Weights of a small image classifier.
Data: 72500 training examples, 15.9 epochs.
Rows from block 9 of a small image classifier, named by matrix and row number. Rows with one number within an expert belong to one neuron, the router's apart. Each number is 128 + 32 x the weight over its row's rms, rounded and kept within 0 to 255. All counts start at 0. Numbers have three digits each.
Before each expert's rows are labels from the 100 images, of 14976, where the router gives the expert most weight on average: "responds to" is what is common among them. Only what is clearly more common there than usual is listed. The data: Sentinel-2 satellite tiles (TerraMesh).
# router: router (model.blocks.9.mlp.router.weight, 8x256, trained with AdamW), inputs 128-255
# up: expert up (model.blocks.9.mlp.up, 8x512x256), inputs 128-255
# down: expert down (model.blocks.9.mlp.down, 8x256x512, transposed), outputs 128-255

# expert 5
responds to: flooded vegetation; water; main land cover: flooded vegetation; main land cover: rangeland
router.5:120121089057201103148135138156133176122122133127129179116126143065070112111179144179050119099117151093135149141102143131135084195093146100131121103101145160112157063120100138129173103171186128113199160157114100179114176147144146123151088125090128157094113119104149160130166117141154111135119193166092129102139101117157133126181157159127138125099138160135116068110099142078044166133136
up.0:158104150102154159166085147142072114165127101147077157140157144104127169073131177177068110125137099132176163096125190090152116147126076125121121124056155140142111175157110111126106120178155158165134123154156127147120179106101103151123088110137161117055130066122088190108150073060099111112121141181171107187172133118139105125128100094053082121158137137105100118136145136164161075143114
down.0:155118075131147105144147124128166130161083144049153154136156105121185199191155097089127143158134143154145129155156129110138103059174174129102091138120123145146162162078093127141109114117043162127098153062115099141125134103148127140162125102110142143080107140132128152176102131141138110137159124100074132148092159212168153129107138143213105098139099171113078131146105128032087138150199
up.1:142111172121167159111179141153158136084120096164098112119120139143096132131138130125111075044129143166122146164070148094110106112089124077197144131105104085106103113097190112145160125138133103117138162114155097185158171166143128153121155112109163085068092095101049119184087166153135160123144105091119088151090170112108118117119145130149105149209121149117067172079080130111187089107085
down.1:100127137149066093161185141147102117160217146178113124205126092101115117139111129125142156152100154099064105130127170170097110077114187101175151103181161110178111153056099118104137134156134140132120119121097143151175159135115161127100140143108175113113132111157161131169107136157140118148103048101097134122140117164148138128130087151149136131129119113145221181149165126153169160163076
up.2:166100080120099059103133051088182166113158148115085101125109179112160114144148097094090150124133146172173072068148124099116157108164131086149125123126117140118096109137121177176147184152165115165101128154138092107137095081169128108152107126102095148124120027066150071173149153178130126094115168108139135192169146121126162180147080106176127104119127138115136090163183149145123104104140
down.2:102116122155109135135063104146141139131145137157130159050131165132125135137123083129084135134130136133120108199160142143104193058171127104085164093112135112113074115177065113084076163128126160123141186072088174138124129152108128090087148131104186133100082134067159096148155090130124131133118105109141151150124079176064115143120128134093054117089131119083152158061058136122111140138122
up.3:161177131079143181140114144170108175042123096119086114108118144165192120121126116158073129150078090137139117110122121101141127100131102184191095132140141159177140121148093084111082131150120098134133089095082091151103054134183120097137149095214111131141155083104139143156156081194179088114121158094179164108130130124119088112167137113147103083153162194158146137163110177187147178132139
down.3:153122093071174127103115106135100110166176169151107139189121138118129149112110143071156159114100126166058151122115137158145101055155157073127086125148169096105087069118179132098120122158146114101157132109120100192147108067116117164105136171127090165116211090113156139084126125181151115133140178114073099175129135150149161153101146152132147140140107155094129116129153154114165156094102
up.4:177098186193155084105186194100124119141120154137102171074196139115093146120152122120120131139057142124143199096121119171111153106120152136078201138136166200122210126113164077120126155101160129073097082082087184120130149162154108123087114120107134140103145128149098155108126107127155113115129114168158146114158203161140185117080166161113123072125140125109133087090140123150127172155094
down.4:188148162170082095164116110113069141094160138090095162125178104164116115131167133163180177118132147112200154099099125169125147175124090137116185148093115114131079137134062126091151114099129118062136062101108141153162141160148064113109164112123158118080147124153061140138175187089143114116176095143162085123100153080102169085187080107143053107177131135088134176167118127092191156151086
up.5:128121142077105142146214145139124150117087133086141098149120107184090094129139168111082133130151047129140111025181122133156057095119165177115110100124128109149158108125164132171138129216100156110178127187182139083094084136177172060124148121124135141081142124174080186172117201177130159105111117096109114104105100180091173061093151154126187159112151148198144147107104079121102121071156
down.5:098168132162092118104177110169098135146117075119098144114184135126152068151099091115088157092083150131168157180138202114118181162191112149159099141124107134129143101070123140135132125199090123072168035093141171089115147081120089152078136095142067123140160121178131130147135174111132145143145133100161108070139056125113112124146060110098109085178124078149112141111152122106130116084136
up.6:088146117111129156188161149112177145141106152126146133139112109103132184117124127127183108116076123111121174081136100148121104114120131155120097178085124131193169153096096084170117139158111139113158175165139136108085031135114130128103123156124120218146176153105167155157122145039148139161150131118158131103106171134167112141140104076118133146097194152144156153152129121124095083163140
down.6:173138162126127160130188070127194192095141129131129105111100111135183106146168122095083175141161088139143151140108148126157102103172130127118110105128160176105122091110098130100097105114112168196166129116154167136151139097123145080229076079150142108108110163153143151090104078135103158125196128151113118147145130128110064109094140153047148162130097100127129149119048114110029136147102
up.7:148137099108161194111153167105144099164109188073103045126102103128152143125162123101101149106093160126161154153123097101147142101111162093152094093119129161147142135100070101119158068157095161138100140180154180130166153109123140114152136176084118155146128164140141123119125107183113147090120081173137162192075141102151058125107148161106082099157137063154105107090124147137162205127128
down.7:117133127101171090129063156172045078114166159129096119116150151150085156108098084120076130136080184094162113128140151110127213137136176130186139125160116116083135169072154126147108124106102102137141096145137155101125121188109106154155154164128196105130096088145141171173119172108138077147192156139129122158117125085145138143110135166123101172188177159153107116126094126104164097107056
up.8:185156137179128079106156127145150118113104121106155153112141103145093094180178159152088154198100154161097156098120119119193180133181113112127145127127145066125148115158141123137097120112148179146105141101098087123120078151153160133140167189121107081182185109097158099184124090104120102120095132160210113088164117113134183160102097159136121139180051104124144173148119087130166153139220
down.8:124129170183108191167107176123192183171121109138132150162213102123101107135114116114117146184163127140140080181114153185113114117174159102116107125162068156116130179066154080159079121149116125115096142125133103143125139171103122144172106047126088147100120137166130058130116138141102131045160099090107084197139147147128140129093140149150141136144170109113148065157092098124125097142162
up.9:201026119115116180115147167095082115107103108080061111113130147128175138102175123141077079191123100113150143170079165138102100108167115144153132109116199146177113139137097156151112156118119116115159160137125117111096126119127080135061154137054117176121133136126122155179134137097079116108149189144113140140132190133196168150149077107134060139121157129136149137147147117094124091129117
down.9:110105136156163124179125105109117155175042065144133118138144128174146102132101071144105090155148136133086125133112131129194147125187109178158152143139099134091107130180123167191078152158165091123149086141144097116140174111138100115163124096158181131127101153093117097125121158162121174119061186112185123175150176181137115104106135175082165149112160151097137151101126118085136150088107
up.10:146154146152146157104115149132178053097133100132115135150142147052170126114062071092095129079139096156095173110076111099134092107122108104119160107131146095134120059144130123152123098094140121092126141070162178114125145111103182116158155143101121115122175102162140093116137094079147200133099119154165099095076179124052099110088136168082170151114041139144131076139125081135129102129112
down.10:115091117130153090128101180204136085195146168147133120120134136140103058162119149150117112107100135116095103092078144132144155145106137134186162149160056221148096146162146118057119165111115109129133113102074138171159127080099095125167119138084171133141121102198163142183141135147112168107152146167162126147096153170083184133140122165069100169086127152122093152047181113081151133149106
up.11:111141132163098068109144114155167131112113137150086156108111111147164135175133158135115126096027066079137174134162101097116185097104083076123139076182160090117173190088170135101132118207166115098112124122107144118116089114149177172150121120189182085150100117187092074186132109168142161130157125121117101091135146138126144165176066106119139118085187111137165171146110143146119201117147
down.11:111093092137140095162130169102174098160147137140112195135154115151083169101106123177101097156152182126109229034165119127096104105185144062123158159164113172125153143057168195127127107145116124149087123116152120099099136183129078141134114172152150147119125134140158099099171119131191134068169132174115123219174112142093073175128046104139126188150133119133091110114139164152102122131137

# expert 4
responds to: bare ground; main land cover: bare ground
router.4:108132149082100103084132133214137134117130145136133125107163176147123134170153131158213066192070118075153175065125113146159153112042152154088130145123156122098130132145142173169127208170127141090113116157137106137110147171099148124114146086125100122114171112152124132112156124120068076147132105125106115097185132118190156112066145059113117086132093094128197087147121047100138092165160
up.0:142139189111134165163153079068129124131157154145112158122150152192157169151203134105075053192141116133106110137113151106111122142151112095170157167138157082122113076047169130085126134153083125124104148123139120133124148162153164131097151130152129139169119123156189081151137096110129135134115086091162153132173113146064135103128052063089140086071110130068151148126113152060125145104120
down.0:110100121140070172163061121167113132096113190108180123143109136098134155164090077130113099055099094161121177134189110153133148120160136122126108121139121062150161129125154156126104130245135137137128129108163100150118091146125147208169112135119159141157146113122116149087120126128127115106146122109121153122118153133156106145093121131111123116135122176112179117094069163187180085132118
up.1:117104146178106115108134136161150143105152158107128124109091154118096112141136180139133124119100118132144173134152143184132116090079162116068138070156129143181153114101111114098144121218132158145092104106137112145121150160087127136085192110110169101118112116146137123104093155171158182107121169066160176169167147127127101120074126165104069104146167128089112072109165114140098101087098
down.1:163114121114147108097085149145193129078052144126136150141106148172100187096063037162172117131124139179174117138168146095162150171156191080121103214131154128101131099112081047075156125169113122122130096147052147125077076077057101106123142128137132129112158135123139152138131161170122105170111127143108102097148126113113134102117074066164108121104136179093131134131112139158176131119059
up.2:086144160096146156131148163063153148174129132153167108121157166131110113155117114123105120117111136130094204174089117138101144108096185068145205124124111106117076160146059167107125117115183119143058124105111158085130116178132136187084108156078141115097152166088089123130114136130190105149147114110116118115139189105162152099159078066121124146157162118117105132144180110130108111109150
down.2:077106162106128114139085112133185203114178170170108198143109108108085050117127119110053106117138115134127164066152098132091105054123135083151102125117064113124135152175132137170080104108081138101148142090085150140157136094119118194129184131142128098151127124144080117136064131155139154078098140098039100107145076102192161108072130086131135138164108197166119138130159035113160130130163
up.3:136157164162062147181134105092134140127108176127131128117070200129113131105181181028125128097133095155166081154096158127157211108102157133090104134109105116164158139088144078136141089138181161116183107076133112130090172109200081141159095173102126104105102129060114130142119142113105144099126103145185085117082096165146129114087118146172109080048152118160108135100149049150163086161176
down.3:134189171118150138110100174158187091156180139151083118198101177115135146105105129094103131158067139108129147138148130096121095104109127162048123140146138091138085118162164100104126148064099129086121102196074071111140111113090118163117132116125159084172116115169087076100147158153100153191157104087087157106084104082169107119110172121142083130084110171171097162106202107062105106135118
up.4:184152188117141100088128085141118148181145144147132128141122086132083076154080185127211135123076097110166169161140132072058130183164132105148157123122201106142107149160114133166158099124141089090147155096153121108170108176143114111090173076082117110072180136148166066047107182173137121109160118122148108125114109062122095100144133127199116131153138086207122125098129111071127119156130
down.4:108119108173115107173073176210133134141147141155127128147174077124144148140164138117120094164078160157075093152153148134152141101082101118128118144089123064165155107169086161168168136092141086131054192111115152084137140149133115121153123109131081120146109134127107131141126096110163125153121125141139158107115099148038142207124095199126084140132076116091174108134145051191138137155197
up.5:120114133140104118161071164164160161104161143159104112110188098085075139138127094068126146111087142072137133139171089124116120120197153131124087110137140095140116150143130119091083160133119117084138110099105160119163152181103168049131131165115097176063064156119179145158145078112114074089163124156183126031085088105156147067154119177138137116111134101188120140130134094135136101140127
down.5:162115139096155155160084087115185126186163137096053092144114124227129119167131128109078213132103108156128135177147123134103115183137135151083115182106147039108119060104169108188110166105132109130080133123111103144195129085145204154102090179166065155069116129110125143098167060154171135115130117113161133117133140137104092114126124132113161176123113114133087133169150099128123211179104
up.6:166149160099132180092150149130129167135062122101129215091143063100145154172127144120085140191142094120118094105173089158067127155114149203161132117143104124100184086113147081094201090094108096144120099169134138111145096137118109089159092151146157149119115154141115116145139146102171126110105165156092043085118139074112139165076152080134108102164051146145119158158135126121136154113107
down.6:182204122125171109151133135118178117116147108137178100107142147110113159178132084115129137185127138106039121115104147167131123133122103095117063123105126134108130168150134146113051203085110120144080191097162066107145087137117102133088163123119125116179098121165147183161134178124077128102095126103071115114191177120111195064127149149146092096104068212140193112114128072182104155091113
up.7:130154111140081140150077109144131094166196129136155106100122118116157129138121151198139127162090153145107184077114138108120122079132139140123066100140098136223117173071149138192168154179054146175147106112136123168123080166133122120091126166114088111157098120119121180151172129163076161141114170125160114146144117192132100187137136139141087174094128161086116031072082144125148115197126
down.7:152022155110167138174108140154163081124160195101090137172117062167155186149118106047132194104132095086155110189144104109158160192160115087152110162100127101094160100149143121082041169095185180132129149138163120096153193159122123121143115098148109091163192052081151100070113092131154099094113134091083110129127104119148110130123145103112109122116096123163148115131155105142154148149157
up.8:125117195161111152071173111115094142132165101087126053131139136119124060108123121145117129093130132149152095125165170181192086103179142142112134121158077082084098141140153152077108163113154106125138171157091094093208130080142128171182100148134153203118132136074091081045204145094094156149134103103092158152212145055126128143115106146165100160135152198120136153129114111126118101092068
down.8:109112192147118122106105146134118132133151145114158110152089081080127131141130156114148106164181182150074085161141109070158141088116120135158190203136133187138140137154136128115151071133104081152204169165119124120051099157124145093146126118133138053111144114135183169125153164107122131086103112125125110138075079104125105146128169131126199085143063145173167150140150118157092171119136
up.9:082144137137120135181108066140123104127152087176162174156120197144097129106148082096131169109125134129108147145052077136120179130104069059169129098171108150110107140148080170149089134098177115155138105124145134110147136107123171089109122112152141152101161175125181145136133126136166160144028131082131106105127144128117117138067117085135117072164082131148103120199113168159104121121168
down.9:128168094118184108122082125108149170113128124176116128141126114117101121129100111168141171173127113145115105103103133128120124141131123157120138174144097106162174129105112167100138145112124117139177077017074143077133144157104079129139161157162152120124112138149140092122098144129172120202072133142082077192084160088104158134127112117177052094155121206156160100173120160120140128124132
up.10:158127076147167120113078195131147114117165128120148094164143086088097065109141117127127094142158171114088132119145141204106151174082227163100118124138197113139165108142085161158167122141166098105155171130116129141128176136123133119140127192131189114123088131123140074151144136155088139110113179118115150133093182221155120119137139133146182191130113104134115134097109145175066114112172
down.10:116143134156136126186157116150181164135095169157145103152119150119174045148089131182115138149173150091109086105121096126079126130180126139149207169124177146144133166099129111129083126119113048149157099105111167192134084069116147079086090148120161180107100163119108146127175105149135089098133166102148151142095115115114112107149097107198115109141212091051082108146084165152120118108103
up.11:173082107139141120099099156142149180148113133106134172173197126094095100082071147127051110102123128132129072086133078192113127147160101134141118109113114204054113069095116113122176115195089091076151128146162151161141088062121137102080089171134119106131140144146132142141079134070145109095153161129090148163185148126125139102115087117131177099138114114150161123152059131181149141143087
down.11:195119151127113159146125143123142123114114143160145093134128211171142131107129178122121139124108194158104099116101087122088146123149188128118132134067099151116151140114182100119218171092160062142107146050120154125087148127179153101159038128127104095114159134088105173163098120093170104134135061115125179166118134126184197142128230075126111111117144053162136159103177112137106103139144

# expert 1
responds to: snow or ice; main land cover: snow or ice
router.1:074095147126134104121176106150171104106117099088092091143156118133081133005131122172173099089153174124131130091158077079123107137080193127102076101075157143093132101148131194138184148146118117148133113114140077130080113110176132143091139117109118135107120088157068172164085197145065154085110182152099112103155133124133180097131107129106123133101101115125165111143131209144083112136157
up.0:139075085112110120168138088130125069129141205084126170117168133073159115149102119162149127171153121119119178140094145166109179145075077117099110123119151119113163103087143161116119038151146113117144117171090162096102065177114111123119163160136086095123091107086101099175131131160113160133131146173158114106108173094086057138138142106137162127177144121156130072110097083137173205131143
down.0:114044022138099117178111083136138120164123126181205104115142105153106119140124156160149127115150141064177150106151131116071109129188141129136156125187190145112103114117110113188135086103139101114188125129122124106076143183152132118132109147148120135086128129128158115098164125103184102136120188067157147167091127095131113131111188076117114109123143111115201117125147160148101127172122
up.1:121132049099176187143144127113146137062142126095181130121150129198060155158072117088172175117164156166156061140091206142133173099108138132159110102120093094126152147155136092128114211167124145150099130177131141140138147118098098105151120093128089080156085160086162074143160094174146157153140147120144119096131058094078125164193136120101129131080140110115137116127156148169152098142063
down.1:144081109142137081183189116104117175077135159113171143070070122114129171141131099149144123125095133122105133130158075058147158193159153160131092140165113125170101070091135116134066059109085141097142122158124086127179080153109125086137101095109127134092106065135113154143106109146090160161156129179098163103114126117154178141106116133117091055201174104100071081101088145127165095103116
up.2:118078055156083079209136097083107097128104140112146186081101156117150117105142135177150198202173118147117161148157120129148100121118099170156152050086119103098108109175140125130110099104146174148124120171174119100211132141118129135093111168200182151100119124128078080095109134096127137178134168083146110132112047116113175108100118181130086155114112118103086086155126074125141130073111
down.2:119103140095143103096134148154113137149139191096200125144103128158094116153188170165101110115131164097150105135140173129164152159126149066022102124140101153175105091156092149117059133143108110039097164166158099109115189146113135125130177173131130112075160076086128072149163098093119080119119083124147163138129125103134134071121145100092130152151069124110178084121096111085171183139161
up.3:118109096157162137072127148142116145118155117104141138095159135157165137128115151172157116076118141138130165127085156121157205105104085121120073064090123128067107098164160117103155177161103145095115105122169117142125087090168101137063155134125140096085097146132134133109183135136143139144086158104080087161137093100140106149162138109127187124112127068106109110087158083119098135124119
down.3:185121114170171190149170106176183107169110134139200114128175140166090137134136085094158141113131108105126146138119128143147155135153046124066121143117132154096124169136158139196168112120061122060093138128169138119128065139115122170117117139124107141121132106178108095102090103172114099184125157117202178051101126131112155170137133096091093207114127132084146103145098143099176102133139
up.4:179097146111119150140136080134179151048141157083165118156146134118132155144131141113126149155165091135131122087138118135118170083141086152101102153149096124174170174132106199129077079166138132043039112115077105118069105128136101152140127100075127143189072135092136184147108055081145165154129115099135129112119117148160132073122113098115124160141153187097143096214095136175101142134132
down.4:139107139127130076162175098112082134095127164137172109148111095090164116177131110109173143102154137097132167114035117037070142153157145128121124085155155158127151104106112187196128129148089162112125121167169160088154123092175107134107106097125127197119072147121099140127134080167148106137161114056148151210131087105110125115125107146095079141139129161149134133094190148174118155159189
up.5:095120060091147102112192098093092028129105125203170125078128110144113138177130140120143129045144159131112144096110131148140086179106109123142182155134080132177130053128079130100105084094183106122094099119104132114118123090165118124079130119142088123114132162108146148134163127159142164178164107144123124170130136156150137167120121110137120191141138143104182135186141225078159162114109
down.5:125159122142171132124129137144136141094120133076138153139176097141139148150137121079134204181054112103116152067115167107111103096129081108198151166182108103097102154163142127225095024150136098137133141125109155148150160094060159149105127152127069180141091132082142100121103148178120137163134132129158070120138111147151150188095132106178094154131139175105092114088122128130092109111109
up.6:074087152119162136107088096120080135100102086216088114058103127124089154120145184170143179147145147101138104087101139090118108083165152148174084197161103161142069089116087102154144111134195132187123167077092149161193132132163128120119167123114083107151137156123164041133141145114108119161115133124093120101102143090154130146093142123114075144111080099176172182138088135129087108219162
down.6:117132134151125066147107070113090184082182123096165148079089105135158165147163117173161128081158100143140150145029148152161116119145169154157120118088149103094084172142108150148115156142076129150120097126128112040185124154038138121151110134101141160176100106130161097132162090153101129119107117116177121106086183108078162125127131108105167089131171118151149171135141111181087104138157
up.7:103119196129138117139117128151193157138157133089128112125098080111123084143132146100066121095131114078107106111074143139150110185145174158060089082167136122121127120097085100130116169119106153185138125167159108143149143144066123131147126124188095136176151160127125111142106146123167112100122117107072192108057139110153144078109137122121126113101125111142150129191104136177126094129174
down.7:075148117171148158128127122153179100138110154112203102100118090121190068103140074154139149156099084119111134089134101064117116132140095143099149093122147103099119129182116202114140124088179110096160168111095101146143066142128069150130139134130116098119108193163133119167077134138114154092111085191065123107143150163117098126064093130137157132094113069161168089186143127126117203106096
up.8:184119192149094103143118133082152103132083142153114088185151132103116217146059118116171164126067125084156106101152175062157116108099094112100081120154150122250111060113125121137146092121154192115106089183174174142108154140161093136187180129092134134136145103101066101165177083096187107143103156167159109131110124120139189091186086146126145165112097141104183135076096156164136133134099
down.8:149099138096116159188138132115107158128106129169099121126084187110142185081157131129179090142119092064186127134050138080147144133145116128161157163170156114091139122128146089155097180114123138125172152131096118116149132151094101119115080110139138100140095082085141086176111148055096060127122084106123170074117124126160129114085090109171135158153103120089164130176120140118137176089167
up.9:102109122050074160062096128087115148107140133121142145124174126140066181145152078077092144149168074083127061135145085099126119125179154168167112125148166072150126111143116104168121173182158094110108080100043085194114136096099230178179130112090136144149085153087078136103130147154141111167128149149155096176155133113135152079145118087171062123157097099102140127164119127151167155091125
down.9:115146155095189107136106155096152115111119195161127112059118103074176150149124107104150126156120140145101153140167120061116185111132117123113146143131071110116175164128127112143111140089174058132115168111164193115136131131178053141121122104059180110119061083158166149130135195181098088232084138067114087110083107093147155065176148153179091108170146097137114139144146143148136094119156
up.10:130106043141109074194125145077180166151147127115093161156128159188135132069098118049117175156074106130081114132115144131083141083089140103133163142120146112136143156136146075105101109108131095170107170129131128148146099059148178129121160074131113034136171190162124154167148183112147089115146123095086059114129113110070111130132078162109148172109114093077128126102125157162134115180167
down.10:089089119163160129104104123066181173152154109058116140105089134134100214129146140083123130161130118114111134151205176069101136173152125079137103173136106098102192172159146135079174122177170120094148104178114094140132148147134100034187103126144116073147112064186186130091117138137135158135171139175111127084083111130106155121161202164138135173168121120139158143177118158093088167093121
up.11:145152142070115139153125162133100178076158121148141147113153160101118075150123146131137121041147125086182114152081115131105136111144099120125205061190151146125100175127137120094195094149108117102177148167115117115124106070147102192087143140126137173159127099139144119164136128126124177133150096141202137136121152206140116139124172142121200130180139135127106167085153122131142103119070
down.11:097191175081095082142158115063120105155136164179099116122143155106071103176123147148155109153121135161105094084105127139089139135108109072109135118093126096167146106190099111141155134144125139148074180199181175166107095091151106129082106162091073162140120131151130144140127126144100118170102102106084139092164153184069162088088156089084123148066126097193153112075124084106129133166156

# expert 7
responds to: built area; main land cover: built area; crops
router.7:149123197141116135122126080063085121120150112097156159114118121114167151074128154117165129080120087187034133093122093157168139112139112144091173145188138088115143174140109165143068046064077130113087143178129113175116115123172095103091167165125122164085135125096126158146105117104070163152133110153103122130139127160107139168082129054135174156150154105146108199149161094154131143173119
up.0:171109162129131186071118120142067081113088137081153133106125129156088111125172116167167068131131097186105113167132129083173159081102087117146108125097171100136106114135141142069111177086108112098122080094107137082078117120095099203047097073090185094167153160102087130135130151107108138109174149107163124087125128123109188132107116127144159133124111169132149115155142136170146075146129
down.0:080117172138104095094110105129091115213139122079163089132124100084153115156165107157127076138118148129105087169126132156167118066122083170158186139080160097117105122154068176141147132094167111116106154069086148124142108084149156160078114123136089190113130111124147133119126139129139146141087155101142106092147133142156127149176177092038109146151150130135107097138155195157113133060121
up.1:130119174166156138121104089097092131150068080171088189142121110105102119157073140113201140127102123118097092111151093108091159144151072138118166145145104130104122123170060120128104051166131093142174146185052142193154130163132153109158113105098165158153127102157111163115099131150159096108177115108101138165103158090148136095172074144203122132081196190125154170136160163141167122074097
down.1:149123160132149131105113104117151138121148114196156119143050134102156102181159127111162171123084183155150132156140146107118184106115172101133130155150179126079092078117113164148122122079105103227141102179132144148160090134130126209079059129179112137053111128119140156116171062108097075134109162097147108145104161107167137149168107138172093154109114150131081136115129046101119152188159
up.2:111134119144149108050156150077154117142103111108138102151109106191137150086108128104113146158082102227106179108155111120131148137172156111174125146100104160110057115082139147105145166129122099084181073147113100104103128064134170109136172101074156162165130106104061134142103083188125139147119084107134211168183141125079143167087141169154114178123112137084121136171150153190180111120150
down.2:150139135124151147066107193127147164135096103083170104133171150110105134171143097131155175094149122098150137084166180033124167119141112156147151149097141076084064167100132153135156166123094089179154104185091170091146115128078125064144164123084061123088116088116174116145146111143110157099132173179145092075154143129057179130158087146089148134137173113197144120071144141151059129178143
up.3:135118155138091112146150128103161119175164148151097141082122120100097146204124137141133127154097050119024141106124123097087143133156074120107159105113135122139161129100077126164153137160105148133112044072156120110115135113147156123141148124144124128052107112146166091161141112171088102123103129069079111187177170118083135156140100097093093187095145114089083148123105153087122059088106
down.3:171156156038144126137118156142146109123144115130104116065116078151135124083121183122151119125133141183102176104077095073116157132131130108152157092172127096143170120104051144125137148102153099156127106168112141132173109156139128147131160157129121157181161124154121166150091120191128119169145162130139149142052155083190103147209160133062176142114112114165084098129143170094070156147136
up.4:109118130078092112176085136131071145119120066159114156144125100197151132163118147141132059094126114135125082132108127112140119152182100139107157117093140131068098142092129091088109162134130114089113092142109165146139152161150114119085133115115105087173200166176119160099136197169114084096074160110147213128132121097148152121094106112129066169136130165185122089133159179145103117051107
down.4:126129086124070160090095136150113163133142129105119102166141077158154128176132061150128112096087174170114135129074123098155122107120070168099148121162149108126150191147113129044137119109102117116099098124145092129106116110151114099096141112085102123101150169123109159146128111147174104110157160158143130122126112124081153155191108133133076091142118162128128122133080184139114129089125
up.5:168152161133140120113165125107134134179098122121157158133163167141129123149150065111151124142146047134162137098201123095130156181100163103114111151103085121143111095152087149098162119176149126140095103150124146132094135093114147051208156107133164113118134162109099169122131152130126084134092110139110158077136074081106134115084180185117131120170104113105133138143051099162159132139179
down.5:172070144097135184115110156114090130139130177146125181079113152077143064167137098152104113091087129181103128187128144175163174082126126148133133115164111108144095162111164138131092085181121092186196100182126114172162119112138164127089104157170102111170129180174183093131087134154149156090128125092182121152113142127104160082087144109160161163111129159144110180136112070124082134120101
up.6:082082158037129140081136145136153147139124160231099097182150103180096105134074170138100144079112112171196150107126129060122107157116175190173157167156166125058110145126137068185095141166129147073147105114158145160180163123093114172122082131160103176130165168103101125085160150155119141177145095149150113103086129106079145069073125079144091114136106137073167134116111102180151133099129
down.6:113054110089205105110101094098092157137190137144128048175188079177074090105172153132165137155096173149122109161152094130153141142088150088105150108097104137129087061067138109168083138199121111122115124125159163102099149120105085117119060085136184102094108102139156118114163153169098074092086127116116093144102105059095133102092065196109123093130164150167158114110100114112101107145135
up.7:167123157173071144114125166195113169112140120196145146109149105115163140098137108197138175104098162086152163116156085171108181168131084171111133118095094127120115123160061128157113158128130129131118092101072144108154158183105156112127112140069103137144105125156134137091153134113151125108096120101127065116124093108165132142075165131121113072096126172201126121187120129079111201140136
down.7:148086125103166088108131114103091128133155169157145171114172164114116128131123179149132141169146113104163125087115142184142113166128131098121167119114157124156126195144145094048100160146112152157068080168050133084130114156112125118082085162159109164085132174155166114187076108126103060128154121148123127100156170138163118120122075094167145140094159083130167128177144129104113095140120
up.8:097135096175179135150098124154176133151255149122143119094092149088135124157132133134155151160142185124154148126133117144112100119138051124091170175120127104123137127181196132108150150139117126113122200184187124158171113111121113126114153125109125160134136094093087132040122166137141117144111088080165160137080102077193154098178117125179083146165137089092162153117168122120172128110137
down.8:091143091094141149081113144133151187102167099103146165155081097160171168158120124144094129137123092072173054108097124060140122098110112135100168149097147105181147122179180120188091134128191067129105131097131107118067110134159145115199083099153116120114134081075080089139112148100136108129119094121071066116126144087139038147142098142121148136138080189091090124135092166144109177127127
up.9:171125145193084120142110150102071118159124091103089064106152145119123093123061141071088156055171115121184119143138130159130142087180159156110092138118149116102168171108136142099098130160136167154126100134118083128090114127070121075171181099111147131110152165187179154131130144137108107099144144123060134208093185212102151103166167120130094174135128104167096136203054140151133117074111
down.9:132167084133139058095154100126168159124118153167119106117119165181135138109122096088090139076174146083104088163098125169105076127100094169156155126147129099121089104106090176099107153125077100108141075101159136152114089114122115057129048134106185156074108093135144126080117171143134117139101164103146129164152112150080113112158116096147134122109170105121120153149100131134157165142150
up.10:150070151149136080137116104092195149093146177089102084160087133161159106122082163075121144094101126115159126124123104147166127228158166053152121066110097059141102118140140123197102118085150081163139142038127099117155118143129113145144146159110096095056157167074107117124171141123088134068099142144124186148088112074080096128116161127063101135097128151141172170113141119078138104137195
down.10:087143134151103106110137126103150126144149102138123128105143121137121112162118098142134187123123122125121142156109069196178161130124102094148151093113129145087086113104176146112137111097101190124160091137147154118230100112130086076101116138085132103120075172126047114075105114143079120034160164191139139128122118169171146157123089179071111126142185148124154146127131095145143154100119
up.11:099123095061106108079145109114148132075135155135111138129075153119112220104184090157171125115103140116119059110114149130097168125153113089149139099106164197087072113076155081160084098125160139125168111110109132113167132108169110122105134188090093110131119180137130139119134089170112165167111122120150150119067119135135165121077178131115137151124121105140147128175105152121192149123083
down.11:127143174095150168177125134119157160084103113161117078135083173127169165167120111128154150175115050124098154147130085148151127172109140162096118120134085115143095105150160125080141117119202049126144112136159051204065132148102112128081127173219142119106126140144146091131124069144125130084134131138149136170144158122153106130124143181136085119143070080147057128116070135168116089142101